{"model": "self-supervised image encoder", "dataset": "photos with spoken descriptions (Open Images, Localized Narratives)", "train_examples": 101725, "image_size": 48, "crop_scale_min": 0.3, "horizontal_flip": true, "color_jitter": 0.6, "method": "simclr", "arch": "pvt", "norm": "layernorm", "norm_position": "pre", "activation": "swiglu", "mlp_ratio": 2.67, "head_dim": 64, "fused_qkv": true, "qk_norm": true, "parallel_block": false, "inner_norm": false, "drop_path": 0.15, "patch_size": [2, 2], "depths": [2, 2, 3, 2], "widths": [48, 96, 192, 384], "projector_hidden": 512, "projector_out": 256, "projector_hidden_layers": 2, "temperature": 0.2, "init": "orthogonal", "residual_init": "scaled_by_depth", "optimizer": "muon", "muon_scale": "match_rms_adamw", "lr": 0.0025, "momentum": 0.95, "nesterov": true, "orthogonalizer": "polar_express", "adamw_lr_other_params": 0.0018, "magnitude_pruning": 0.3, "steps": 6100, "batch_size": 256, "epochs": 15.4, "lr_schedule": "wsd_sqrt", "decay_fraction": 0.3, "final_lr_fraction": 0.01, "warmup_steps": 610, "weight_decay": 0.2, "adamw_weight_decay_other_params": 0.05}
Rows from block 5 of a small self-supervised image encoder, named by matrix and row number. Rows with one number belong to one neuron. Each number is 128 + 32 x the weight over its row's rms, rounded and kept within 0 to 255. All counts start at 0.
After each neuron's rows are labels from the 100 images, of 14848, where the neuron reaches its largest size: "responds to" is what is common among them; "patch colour" is the nearest of a few named colours to the mean colour under the peak. Only what is clearly more common there than usual is listed. The data: photos with spoken descriptions (Open Images, Localized Narratives). In brackets: how many of the 100, against the usual share in percent.
# gate: MLP gate (model.blocks.5.mlp.gate.weight, 512x192), inputs 64-127
# fc1: MLP up (model.blocks.5.mlp.fc1.weight, 512x192), inputs 64-127
# fc2: MLP down (model.blocks.5.mlp.fc2.weight, 192x512, transposed), outputs 64-127

gate.415 [108 128 135 128  77 128 116 143 142 123 155 190 166 129 163  57 148 162 136 133  80 101 175  97 128 137 189 106 108 150 192 128  81 128 191  85 150 128 109 162 161 166 104 128  70 114 168 128 148 103 166 181 118 104 105 143 146  63 173 128 149 128 131 128]
fc1.415 [128 146 143 111 170 128 128 107 128  88  59 165 128 153 134 124 105 171 110 136 123 123 115 128 175 128  94 107 128 128  94  99 120  62 128 128 128 128 160 186 135  77 128 146 191 132  71 128 170 122  72 128 128 136 128 176 128 128 101  91 111 146 178 128]
fc2.415 [140 121 103 120 123 143 189 128 158 134 237 128 128 111 128  93 158  76 113 128 128 159 147 191 117 128 128 173 152 131 140 161 139 115 120 128 128 130 134 121  44 154 109 130 113 130 198 133  85 128 162  87 133 128 132 128  97 179 175 158 113  52 152 114]
responds to: text has "woman" (29 vs 9.5)
patch colour: black (36 vs 12.3)

gate.344 [128 128 128 133 128 128  91 100 128  82 128  51 140 152 138  90  43 114 128  56 121 107  99 128 128 128 203 151 135  58 128 128 137 130 128 169 128 196 121 128 118 128 165 125 128 131 152 156 128 128 153  96 123 128 164 108 133 128 183 174 128 147 203 144]
fc1.344 [ 96 153 128  90  93 128 128 101 130 110 128 128  90 128 128 128  40 128 155 128 128 146 109 146 156 133 232 128 107  53 140 130 225 128  57 140 143 157 126 128 128 199 202 139 194 138 125 128 202 128 128 128  92 128 122 128 128 148 124 128 111 124 135 123]
fc2.344 [128 112  73 128 100 120 140 133  86 128 128 155 142 128 114 128 159 108 149 168 138 175 113 140 144 128 119 103 133 144 168 128 128 176  67  54 124 163 135 128 146 128 100 138 169 148  88  66 152 128  41 103 123 128 137 144  64 128  23 132 131  33 109  96]
responds to: text has "people" (51 vs 21.3); text has "sitting" (34 vs 14.9)
patch colour: grey (81 vs 37.2)

gate.494 [172  45 122 110 128 128  94 103 148 128 144 107 159 128 169 156  94 133 109 128 158 204 108 139 128 188 128 128 128 168 108 147 164 128  98 128 128 197 101 112 154 100  95 128 121 168 101 197  84 164 128 128 171 154 155 179 108  64 157 113 154 128 117 156]
fc1.494 [148 128 128 128  99 101  41 128 168  82 170 104  80 187 126 165 115 128 131 128 128 164 173 128  92 157 140 195 128 128 128 128 128 128 169 128 128 128 104 163 129 140 176  92 141 232 126 157  46 128  89 128 112 128 128 189  82  95 117 109 128 114  87 128]
fc2.494 [215 128 144 128 181 128 128 192  81 128 122 128 128 141 128 128  76 183 128 175 128 137 128 154  46 128 157  92 128 162 128 205 128 189 107 135 189 128  81 128 156 128 134 128 128 128 128 104 102  72 128 128 128 131 172 128 128 181 128 128 127 128 128 128]
responds to: text has "water" (29 vs 7.6)
patch colour: pink (27 vs 8.8)

gate.335 [188 128 128 128   1 171 145 204  80 115 128 222 128 128 121 128 128  69 128 110 141  68 128 128 128 128  59 149 128 128 128 128 157 147 128   0 154  87 121 166 128 128 143 126 128 138 128 155 113 128 128 156 128 186  91 128 128  77 128 128 128 147 102 115]
fc1.335 [128 118 128 102 128 130 128 178 128 128 154 128 128 143 203 128 128 128 128 173 116 134 128 128 146 128 128 144  67 128 128  79 128  67 128  66 126 128 133 196 170 142 128 128 150 128 128 128 128 128 147 121 174 128 128  83 128 128 204 201  82 128 128 129]
fc2.335 [ 71 128 103 128 236 101 170  92 201 129  95 121 137 120 128 128  74 189 119 134 128 150 177 128 172 128 128 130 128 128 142 119 128 135  74 244 104 119  46  37 139 128  87 128 128 130 128 134 128 128 137 152  96  93 157 120 107 111 128 131 138 128 187 183]
responds to: text has "standing" (47 vs 23.1); text has "people" (45 vs 21.3); text has "sitting" (41 vs 14.9)
patch colour: grey (68 vs 37.2)

gate.296 [147  83 128 128 128 144 168  56 122  92 160  62 128 157 128 128 128  96 218 117 134 128 131 181  87 133 150 156 167 128 141 178 128 153 164 128 169 135  58 128 128 128 190  86  93 159 121 128  66 128 194 128 128 128 183 136  99 128 128 108 128 128  96 128]
fc1.296 [157 128 116 127 128 104  92 177 192 124 128 128 148 160 181 135 141 158 166 132 124 120 170 128 133 155  80 128 135 128 125 128 119 104 128 164 128 128  87 180 228 143 119 128 152 128 152  84 151 144 193 128 128 156  84 139 143  78  98 128 128 170 142 147]
fc2.296 [119 157 129 156 163  87  88 125 110 128 128  95 151 147 198 128 128 154  70 145 131 128 128 107  97 128 141 105 173 127 182 111 128  97 117 135 115 128 133 119 175 134 129 128 107  94 128 171  80  49  85 128 128 152 152 128 150 127 128 218 123  78 128 128]
responds to: text has "trees" (67 vs 27.2); text has "sky" (57 vs 24.6); text has "buildings" (42 vs 11.1); text has "road" (34 vs 8.2)
patch colour: grey (78 vs 37.2)

gate.35 [128 177 152 128 149 128 117 184  98 128 112 144 128 168 134 143 198 101 163 154 128 128 126 128 149 178 128 128 128 191 128 128 208  83 183  92 129 149 121  78 195 128 132 161 200 128 128 158 121 182  86 128 112 128 128 103 104 128 118 128  93 201 130 122]
fc1.35 [153 128  79 146 122  74 146  92 128 143 189  97 117 222 128 128  89 128 163 111 103 128  69 123 134 168  88 114  89  72 123 148 122 173 132 128  57 121 128 118 128 128  94 128  63 132 140 149 146 121 128  85 143 147 180 128 128 121 124  93 128 128 128 150]
fc2.35 [192 136  90 128 107 166 113 128  40 107  61 128 128 128  83 105  61 136 178  73 120 172 100 128  54 105 128 120 128 151 115 128 167  92 126 133 173 161 151 131 128  96 131 141 134 139 121 128 184 164 181 139 170 194  85  97 128 183 100  42  49 134 128 115]
responds to: text has "text" (30 vs 6.6)
patch colour: pink (27 vs 8.8)

gate.52 [110 128 143  90 104 128 197 173 121 128 140 128 128 128 128 128 191 128 104  91 128 128 115  51 128  75 128 128  31  69 128 128 128 128 128  71 135 128 108 108  15 128 106  87 128 128 128 102 128 128 128 128 128 132 128 161  79 128 113 186  72 128 128 128]
fc1.52 [128 128 128  93 190  75  31 128 207 128 121 128 147 128 140 140 128 128 128 118 128 128  93 128  84 128 124 165 128 128 128 128 128  99 214 187  52 128 128 128 128  79 128 128 100 242 128  78 207 128 112 134 128 128 105 128 128 163 127  78 128 204 109 128]
fc2.52 [166 179 121  64 128 128 154 147  83 153 128  54 194 125 135  58 128 128 103 109 116 128 128 120  99  64 125 102 122 128 128 128 128  76 224 128  42  66 148 128 154 128 185 138  77 128 128 128 128 128 141  85 160  78 126 120 128 128 128 128 148 244 128 134]
responds to: text has "sky" (51 vs 24.6)
patch colour: black (45 vs 12.3)

gate.90 [128 128  72 128 178 128 108 128 161 128 110  97 160 106 190 128 128  77 128  46 110 115 128 128 128 137  96 106 128 138  54 150  47 128 128 148  65 128 128 128 130 141  54 143 128 192 175 128 160  95  94 162 147 176 112 113 128 139 128 128  91 171 127  56]
fc1.90 [128 164 128 128 128 134  70 121 155  75 173 128 128 169  47 128 128 128 193 120 128  42 128  88 128 128 190 120 187 128 128  90 128 148 147  59 128 128 127 128 128  91 182 131 100 136 128 104 128  88  98 128 113 181 128 128 128 169 169 116 128 118 128 103]
fc2.90 [141 170 128 128 128 128 121  80 163 128 128 128  59 163  98 207 197 186 136 128 186 128 195  73 121 174 166 197 128 128 153 131 128 102 130 129 129 128 141 126 129 128 136  99  73  83 149 152 102 128 109 171 170 128 128  74 122  69 101 118 131 214 128 176]
responds to: text has "sky" (52 vs 24.6)
patch colour: white (39 vs 5.4); pink (27 vs 8.8)

gate.445 [171 138 128 128 112 100 142 171 140 128 128 153 128 128  84 128 128 128 128  28 128 176 151 128 128 119 195 128 183 133  82 120 144 128 128 150 128 194 128 128 128 164 128  82 128 143 128 128 121  30  88 128 171 160 128 128  89 128 128  60  82 128  86 128]
fc1.445 [187 128 147 110 102  91  91 128  52  98 178 128 128  76 128 128 128 190  81 159  70  74 128 128  90 128 128 127  84 188 138 123 195 174 128 142  74 128 128 128 128  59 161 128 156 128 189 128 123 128 102 151 141 128 103 102 128 128 128 128 128 128 128 134]
fc2.445 [ 75 151 134 128 128 128 128  72 128 132 118 128 140 128 128 128 192 136 119 128 126 128 128 128 128 128 128  83  82 146 116 128 165 112 155 128 128 128 128 128 128  65 128 139  80 128 104 128 128 128 126 128 125 128 128 128 128 155 172 128 213 128 117 162]
responds to: text has "people" (45 vs 21.3)
patch colour: black (41 vs 12.3)

gate.129 [120 128 128 163 171  68 128 207 141 148 128 126 128 168  95 126  97 128 126 128  97 124 169 128 106 128 128 128 171  82 125 121 192 148  82 168 128  77  90 128 113 149 232 169 128  63  78 135 128 174 128 128  97 147 108 110 125 138 128 120 128  85  94 134]
fc1.129 [135 163 142 131 161 107 192 126 100 131 128 114 129 184 123 141 128 138  89 128 104 128 163 183 119 163 120 158 128  89 150 188 163 119  98 125  53 160  59 111  58 163 126 128 127  77 134 157 143 178 126  91  57 128 144 111 129 118 207 171  58 106 128 128]
fc2.129 [102 128 141 141 179 142 128 187  48 128 128  89 224 174 101 170 114 123 135 128 129 128  63 152 128  93 157 105 105  94  75  96 150 128 138 162 143  92 144 113  48 147 128 181 150 165  78 152 128  94  95 142  62 169 159 128  68  48 103 135 128  57 130 121]
responds to: text has "color" (31 vs 13.3)
patch colour: grey (63 vs 37.2); pink (25 vs 8.8)

gate.278 [128 105 144  83 154 138 158 128  74 120 106 130 128 105 128 128 148 128 128  61 128 128 104 170 150 128 148 140  69  63 141 100 162  88 137 128  95 145 137 141  72 192 119 106 172 128 108 118 130 128 122 133 156 190 128  80 106 165  83 116 129 105 140 154]
fc1.278 [ 56  83 174 141 144 177  84  77 147  93 157 137 153 106 144 162  90 128  68 249 103 166 127 128 161 123 116 128 110 113 137 124  95 150 118  52 128 128 201 128 130 182 140 128 166 128 128 120 128 128 130  84 117 116 128 106 108 130 128 128 122 188 124 170]
fc2.278 [154 109 150 117  95 190  88 147 147 131 136 162 161  87 198 128 128 119 116 130 127  70 101 109 201 128 147 135 128  93 123 100 168 160  90  85 142 128  79 153 128 102 130 154  84 111 126 190 149 118 158  31 128 171 128 125 112 100 163 169 137  68 125  82]
responds to: text has "building" (25 vs 8.5)
patch colour: grey (63 vs 37.2)

gate.247 [ 36 129 111  62  83 128 144 133  67 143 121 128 128 128  77  83 170 128 128 128 129 128  90 134 127 128 165 135 105 128 100 128  76 104 149  69 129 137 128  59 105 197 128 128 128 114 128  76 128 128 183 128  55 136 128  96  45 223 128 128 128 128 128 128]
fc1.247 [128 144 128 158  72 128  72 151 177 128 129 108  97  37 114 128 128 132 186 109 128 128 128 167 128 128 128  79 128 128 121 134 149 158 115 128 141 129 122 106 128 186 128 128  78 128 128 128 115 141 128 128 126 240 180 128 128 182 128 128 128 128 128 128]
fc2.247 [ 91  98 128 128  89 128 135 128  51 128 120 128 128 102 128 151 143 128 128  82 164 210 128 128 128 128 128 128 200 128 112 159 150  61 128 128 128 115 128 128 128 128  90 128 117 128 116 128  32 121 128 128 110 128 128 157  90 150 130  91 128 128 138 145]
responds to: text has "plants" (26 vs 10.1)
patch colour: brown (73 vs 32.4)

gate.94 [ 82 128 117 150 159 128 156 141  60 150 163  93 133 179 128 195 165 149 112 145 102 164 100 173 106 142 108 142 171 132 165 128 147 128 176 198 128  55 100 171 128 154 128 132 153 134 148 129 153 128 128 172 112 128 178 145 128 102 128  71 141 128  96 132]
fc1.94 [128  91 135 112 164 132 128 164 132 128 119  98 116 154 102 130 119 128 128 128 184 113 196 128 143 111 128 115 128 128  96 178 128 122 113 128 139 177  67 128 175 148  95 115  58 216 123 179 128 174  98 128 128 128 145 226 209 169 121 187  82 140  63 128]
fc2.94 [143 104  56  68 128 128  70  77 138 197 176 123 128 111 106 128  89 125  88 101 164 128 125  87 160 110 151 150 128 177 103 201 166 128 168 187 113 173 128 125 157 112  60 128 105 137 183 130 156 146 131 128 128 128 128  72 128 128 155 142 199 201  64 128]
responds to: text has "wall" (45 vs 19.8)
patch colour: brown (60 vs 32.4)

gate.131 [128 146 128 109 165 128 132  69 167 128 108 167 128  84 128 134  83 115 128 128 128 128 128 128 128 128 128 136 128  92 128  65  99 103 102 128 128 107 128 128 134 166  43  66 138 109 128 128 215 128 128 128 128 137 128 128 148 128 128 117 128  54 143  86]
fc1.131 [128 128 110 181 111 103 151 115  82 128  78 116 188 152 128 128 167 128 193 125  70  75 128  71 128 128 150 136 135 128 167 153 128 201 128 128 128 128 128  73  80 128 240 167 116 128 128 128 128  86 101  82 162 155 181 128 125 128 148 148 127 155 143 126]
fc2.131 [128 128  62 128 128 128  67 128 119 128  70 167  94 162 169 128  90 148 128 131 145 128 128 120 128 214  29  80 168  79 135 104 161 128 135 124  74 128 212 162 128 150 114 128 165 114 123 128  99 128 172 185 128 138  92 128 171 132 125 128 128  86 182 128]
responds to: text has "sky" (71 vs 24.6); text has "trees" (67 vs 27.2); text has "buildings" (39 vs 11.1); text has "plants" (29 vs 10.1)
patch colour: grey (68 vs 37.2)

gate.207 [128 116 113 155 106 128 128 163 125 104 128 128 128 107 213 177 128 128 128 128 188 180 129 141 128 144 128 128 150 128 128 111 197 168 101 180 128 128 128  74 128 106 105 170  16  55 117 150  97 128 112 128 158 148 144 106 126 128 128 128 155 128 128 128]
fc1.207 [102 196 128 160 128 130 183  91 105 128 140  97 100 128 128 196 128 146  63 157  76 110  68 156 128 128 139 128 128 128 128 128  23 124 144 161 128 201 128 128 128 128  70  86 136 138  59 128 118 145 110 128 149 128 128 128 128 128 128 128  88 128  64 128]
fc2.207 [ 80 130  84 122   1 128 203 104 131 128 128 116 128 161 128 127 128 202 151 128 128 186 102 108 115 128 133  42 128 128 128 191  97 128 128 128 128 137 128 210 128 128 148 118 128 128 128 128  77  89 128 136 149 128 128 105 143 102 113  92  89 136 144 128]
responds to: text has "building" (26 vs 8.5)
patch colour: brown (60 vs 32.4)

gate.82 [128 142 149 128 124 111 190  99 128 128 128 122  59 128 128 128 171 158 110 134 143 113 128 116 128 147 162 121  63 109  79 141 192 153 117 160  87 198 128 128 128  79 128 128 149 163 202  55 128 123 128 178 128 145 148  12  81 162 128 164 168 133 178  81]
fc1.82 [128 128 134  90 128 128 108 105 151 128 101   0 114 128 128 128  74 128 128  80  92 102 128 128  99 186 128 128 128  78 128 128  76 128  70  50 128  80 128 124 122 128 128 164 197 106  94 103 128 128 128 128 140 124 149 121 149 128 175 151 128 128 128 128]
fc2.82 [114 128  81 128 128 115 130 160 128 128 204 143 210 149 128 213 145 128 127 110 128 128 156 135 180 139  99  62 159 200 136  94 141 168 103 145 104 128 138 200 103  47  57 101 128 143 119 128 128 127 160 128 101 148 128 128 128 124  87 101 111 194 128 112]
responds to: text has "standing" (52 vs 23.1); text has "wearing" (30 vs 12.1)
patch colour: pink (44 vs 8.8)

gate.251 [119 150 149 142 128 105  63 102 161 146 128 128 170 173 163 128 115  66 128  68 128 140 175 115 154 103 118 128 146 102 106 128 128 134 168  92 131 128 128  93 146 123  66 128 128 163 124 173  72  61 142 124 153  27 108 100 128 142 154 128 136  89 128 165]
fc1.251 [128 189  95 129 180 128 142 139 105 128 146  92 153 109 128 131 136 105 178 154 131 128 108 128 152 147 130 115 141  97 129 119 189 128 100 128  96  81  80 177 128 108  91 128 129 146 102 128 171 128 126 128  89 128 175 112  92 159 137 159  89 135 101 128]
fc2.251 [174 128 121 152 196 108 181 128 104 158 133  83 156 206 128 156 155 196 128  89  62 114 115 128 128  60  83 131 128 128 178 100 127 128 118 128 128 101 118 158  97 158 144 151  80 119 171 136 137 125 100 175 132  75 134 172 128 172  34 128 165  57 124 134]
responds to: text has "people" (52 vs 21.3); text has "sitting" (34 vs 14.9); text has "group" (27 vs 6.5)
patch colour: brown (76 vs 32.4)

gate.480 [118 115 131  63 105 141  72 137 124 188 128 135 122 145 107 128 193 144 133 115 133 128 116 128 157 128  74 108 128 169 162 228 121 127  84  68 122  75 128 170 128 113 128  98 142 128 173 128 117 164  97 128  74 166 128 128 128 130 122 124 170 128  59 128]
fc1.480 [ 79 170 162 169 135 105  93 127 128 128 128 190 102 152 140  90 128 128 170 151 161 137 159  96  61 162 168 195  98 139 128 128 113 127  94 119  72 128 128 111 156 128 180  86 115  97 128 128 191 128 102 113 148 137 135 128 128 143 128 181 110 128 134 171]
fc2.480 [128 125 165 101 101  15 194  72 111 123 123 128 150  39 128 129 161 128 102 128 165 133 157 117 203 134 169 153  94 169  95 161 165 119 128 128 190 150 105 150 128 112 135  79  64  84 127  78 129  78 189 119  97 128 129 151 221  98 156  92 102 158 107 128]
responds to: text has "wall" (42 vs 19.8)
patch colour: black (39 vs 12.3)

gate.27 [150 128 128 149 128 128  90 128 128 203  55 146 119 128 127 104 156  98 106 164 152 131 160 128  85 133 104 128 161 146 195 128 133 125 128  80 135 196 200 128 165 128 128  98 128 128 106  80 128 115 110 146 128 158 110  87 128 138 128 128  55 198 124 160]
fc1.27 [134  92 128 128 128 128 128 175 128 105 110 134  62 108 169 128 128 128 179 128  51 169  74 132  47  75 128  96 128 126  70 111 121 117 238 108  46 154  63 150 114 128 128 128 152 145 128 128  70 128 128 128 199 128 128 129 128  63 128  68 128 128 132 128]
fc2.27 [107 128 128 139 128 127 128 212 150 218 118  68 128 137 145  53 128 128 128 128 120 102 128 162 108 128  82 168 128 128 128 109 128 128 128  36 128 103  98 128 163 128 128 128 179  71 164 128 144 131 128 179 128 108 128 128 128 128  85 174 128 198 122 128]
responds to: text has "playing" (25 vs 3.8)
patch colour: brown (60 vs 32.4); black (29 vs 12.3)

gate.46 [128 197  53 128 128 100 128 133 102 181  63 128  79 128 128 128 124 179 165 134 105 180 157 151 164 145 190 169 128 133 100 132 171 128  86  58 102 173 158  98 128 128 128 108  91 163  74  83 128  86 100 128 128 128  92 119 128  61 139 121 182 128 165  60]
fc1.46 [152 128 190 134 128 128 128 140 180  96 143 121 103 128 187 128 128 176 117 222 125 128 128 128 178  92 128  78 131 128 129 128 128 128 163 166 128   7 128 142 128 144 128  97 146 137 128 128 175 156 197 128  91 128 128  83 128 184 128  68 128 128 128 128]
fc2.46 [128 128  88 128 128 128 128 126 128 128 128 128 128  88 162  84 128 128 198  97 128 128  53 140 128 147 128 128 128 128  21 128 131 188 128 128 107 145 186 128 128 128 128 125 128 128 128 161 146 187 128 128 181 128  49 128  70 171 115 133 128 113 151 128]
responds to: text has "people" (49 vs 21.3)
patch colour: brown (70 vs 32.4)

gate.273 [101 128 128  77 137 128 128 128 128 159 128 128 196 153 128 121 157 115 128 128  85 163 113 128 128  95 128 109 123 128 177  89 128 128 146 128 128 185 107 128  83 128 128  81  85 233  76 128 115  50 125 128 128 141  44 152 166 130 146 128 143 100 137 111]
fc1.273 [ 93 110 128 128 210  98 114 128 108 195 128 128 183 128 128 111 128 181 128 139 128 138 128 128 177 128 128 171 128 153 128  61 128  68 128 128  99 128 128 128 128  57 128 130 128 200  77 107 128  55 128 128  91 167  65 133 128 161 128 109 154 187 206 128]
fc2.273 [200  65 128 128 140 128  48 128 128  68 124 128 128 189 136 128 128 209 116 128  63  97 128 128 226 176 122 121 128 152 128 139  68  59  48 146 128 128 134 196 128 128  64 145 128 128 169 155 128 128 255  60 161 126 128 128  64 128  92 128 128 103 128 128]
responds to: text has "lights" (33 vs 7.7)
patch colour: black (56 vs 12.3)

gate.457 [119 128 178 168  78 104  83 128  81 128 125 164 115 128 102 144 128 139  91 123 174 111 179 139 110 128 161 164 234 128 161 192 157 154 128 180 119 128 126 142 118 178  92 128 128 181 128 157  72 111 103 167 168  64 128 128 128 101 164 134 147 128 128 188]
fc1.457 [128 172 128 128 124  82  93 173 119  96 128 112 144 128 119 128 128  86 128 128  91 129 128 143 189 128 131 133 172 128 128 123 182 128 228  77 128 128 158  98 108 149  87  66 128 167 128 128  59 128 128 128 152 128 116 132 128 128 128 125 174 128 128 128]
fc2.457 [130 128 148  87 172 121 128 128 154 153 134 197 128  41 128 104 128 121  85 126 139 177 120 128 193 131 118 128 128  94 125 123 153  85 128 128 128 102  71 139 175 154 108 106 132 166 136  71 128  94 128 130  35 112 185 161 171 102 196  95 170  93 167  82]
responds to: text has "lights" (26 vs 7.7)
patch colour: black (33 vs 12.3)

gate.31 [109 128 157  60 128 130 109 153 121 160 110  87  47 128 191 131 167 128  75 158  91 128 134 189 121 171 167 128 117 120  92 167 129  89 114 147  84 128 171 153 165 128  75  95 138 118 101 115 157 191 132 173 128  97  45 158 144 116 105 128 113 118 157 224]
fc1.31 [139 136  82 128  82 128  71 138 157 146 109 128 113 180 194 115 119 137 128 162 122 165 128 128 140 125 128  95 121 118  93 128 118 128  46 128 128 177 154 221 175 153 186 128 128 185 118  82 126 125 128 166 163  90  78 134 139 128  82 150 108 125 136 128]
fc2.31 [158 127 128 122 128 179 128 128 124 148 101 106 128 128 192 146 127 173 109 115 147 104 156  98 253 133 163  98 142  95 128 122 181 155 108 131  88 128 195 149 128 131  68 151 146 128  96 155 173 129 134  80  84 128 133 126 108 128  74 112 128  96 128 166]
responds to: text has "buildings" (30 vs 11.1)
patch colour: grey (68 vs 37.2)

gate.378 [ 42 128 159  79 100 113 128 128 128 128 128 128 128 128 128 128 128 128  67 156 115  70 157 143 128 128 128 128  73 128 128 115 181 124 128 183 125 128 134 128 128 128 152 168 128 128 128 128 128 128 124 128  81 117 105 128 128 128 142  71  75 153 196 128]
fc1.378 [179 128 164 128 114 128 128 192 128 128  46  52 182 128 181  73 132 128 128 128 176 128 128  96  93 128 116 160 128 128 128 143 213 128  78 188 128 128 128 116 128 128 146 159  32 128 128 128 128 150 128 152 128 128 156 151 128  36 120 128 128 128 128 128]
fc2.378 [127 128 128 128 206 105 128 109 128 128 100 128 150 116  85 130 128 116 128 128 122  74 128 177 128 175 103 116 171 128  77 128 128 124 128 112 127 190  66 202 159 149 166 128 128 137  98 134 151 107 128 185 128 135 128 167 108 176 116 128 140 109 122 128]
responds to: text has "trees" (63 vs 27.2); text has "sky" (61 vs 24.6)
patch colour: grey (81 vs 37.2)

gate.168 [128 128 109 128 128 145 128 154  75 125 167 169 159 128 134 100 137 174 128 128 128 111 128 128 111 212 147 128  93 152 139 128 201 128 137 125 128 141 128 128 142 145 118 159  87  64 128 162 104 130 152 140 128 128  47 128 129 132 174  71 111  82  88 128]
fc1.168 [144 128 175 116 192 109  99 116 192 152 168 128 128 128 128 148 169 123 128 113 133 109 135 181 128 102 180 139 128 128 128 110  77 168 128 139 128  95  89 128 110  51 131  62 165 128 146 128 128 175  80 114 128 128 187 128 104 129 128 220 197 128 128  99]
fc2.168 [128 128 128 128 128 128 139 194 128 128 128 128  60 128 123 111 128 128 128 128 128 128 128 102 128 128 150 209 134 146 128 128 154 128 173 128 128 128 128 218 155 128 130 128 128 128  96 128  98 128 128 128 128 128 128 128 192 128 196 128 128 126  51  75]
responds to: text has "holding" (36 vs 16.3)
patch colour: brown (67 vs 32.4)

gate.203 [135 183 138 121  91  93  80 128 127 118 150  85 128 128  69 128 122 121  52  75 128  80 128  98 128 134 128 155 148 133 184 156 146 128 128 160 100 128  67 194  60 121  99  28 139 129 122 182 182 104 128 128 183 163 118 122 109 156 119  25  93 163 128 128]
fc1.203 [128 140 128  96  90 139  62 127 128 128  56 128 136 128 116 134 128 110 128  82  73  96 138 112  91 176 128 144 173 104 128 145 179 105 120  94 182 145 128 139 122  64 103 135 222  94 128 127 173 112 155 127 128 121 117 128 197 153 143 128  86 110 186  86]
fc2.203 [ 99 140 128 110 151 156 109 119  30 136 171  96 131 151 135 133 128 108 121 105 126 136 134 124 128 114 165 128 132 119 131 104 113 159 179 128 107 128 126  94 148 128  82  93  16 194  86 103  83 134 129 104 146  87  96 180 146 143  82 151 113 128  98 206]
responds to: text has "people" (49 vs 21.3)
patch colour: brown (67 vs 32.4)

gate.183 [156 128 152 124 128 169 128 146 128 128 172 103  73 128  93 164 103  55 112 104  87 128 129 172 149 109 128 114  40 141 158 164 153 165 128  81 108 100 128 128 138 152  93 134 154  93 128 128 182 128 116 115 128 135 102 166  84 128 163 158 107 128  94  94]
fc1.183 [186 139  80 128 125 138 160 128  73 160 147 126 207 128  74  86  72 128 128 128  95 128  76 144  98 102  29 128 123 128 127 118 128 133 120 147 134  76 128 101 136 128 128 117 128 125 138 169 156 198 139 128 112 210  75 133  96  70 128  92 127 180 128 200]
fc2.183 [ 86 102 135 181  89 128 108 128 156 157  99 112 128  98  87 128 128 128  95 157 179 156 128 128 120 141  90  95 113 199 133 144  27 142  91 136 150  92 128 102 100 130 110 144 157 170 151 128 126 125  94 158 102 128 175 128 137 149  83 142 131 128 111 109]
responds to: text has "sky" (55 vs 24.6)
patch colour: white (40 vs 5.4); pink (32 vs 8.8)

gate.386 [153 141 146 128 153 128 115 138  94 128 153 176 182 128 149 128 138 167  88  97 191 128 129  67 128 128 128  62 128 128 128 128 133 187 119 128 109 128 119 120 133 128  33 128 128 128 128  95 134 128 166 128 128 128 181  87 179 128 118 128 102  76 105 128]
fc1.386 [117  38 128 128 128 117 180 128 192 129 128 128 103 147 126 128 165 159 128 155 149 128  31 128 103 128 128 179  98 128 128 183 176 128 128 128 109 128 130 146 128 159 136 155 159 131 178 142 128 123 128 168 170 128 128 128  90 128 128 128  73 170 147  97]
fc2.386 [122 111 128 157 142  93 128 146 163 135 101 128 128 176  88 130 101 128 128  95  62 121 128 174 128 135 128 128 164 222 128 131 128 128 128  93 103 155 171 128 128 128 116 128  72 128 132 128 128  92 128 128 231 190 128 182 128 113 128  92 128 128 128 128]
responds to: text has "lights" (35 vs 7.7)
patch colour: black (86 vs 12.3)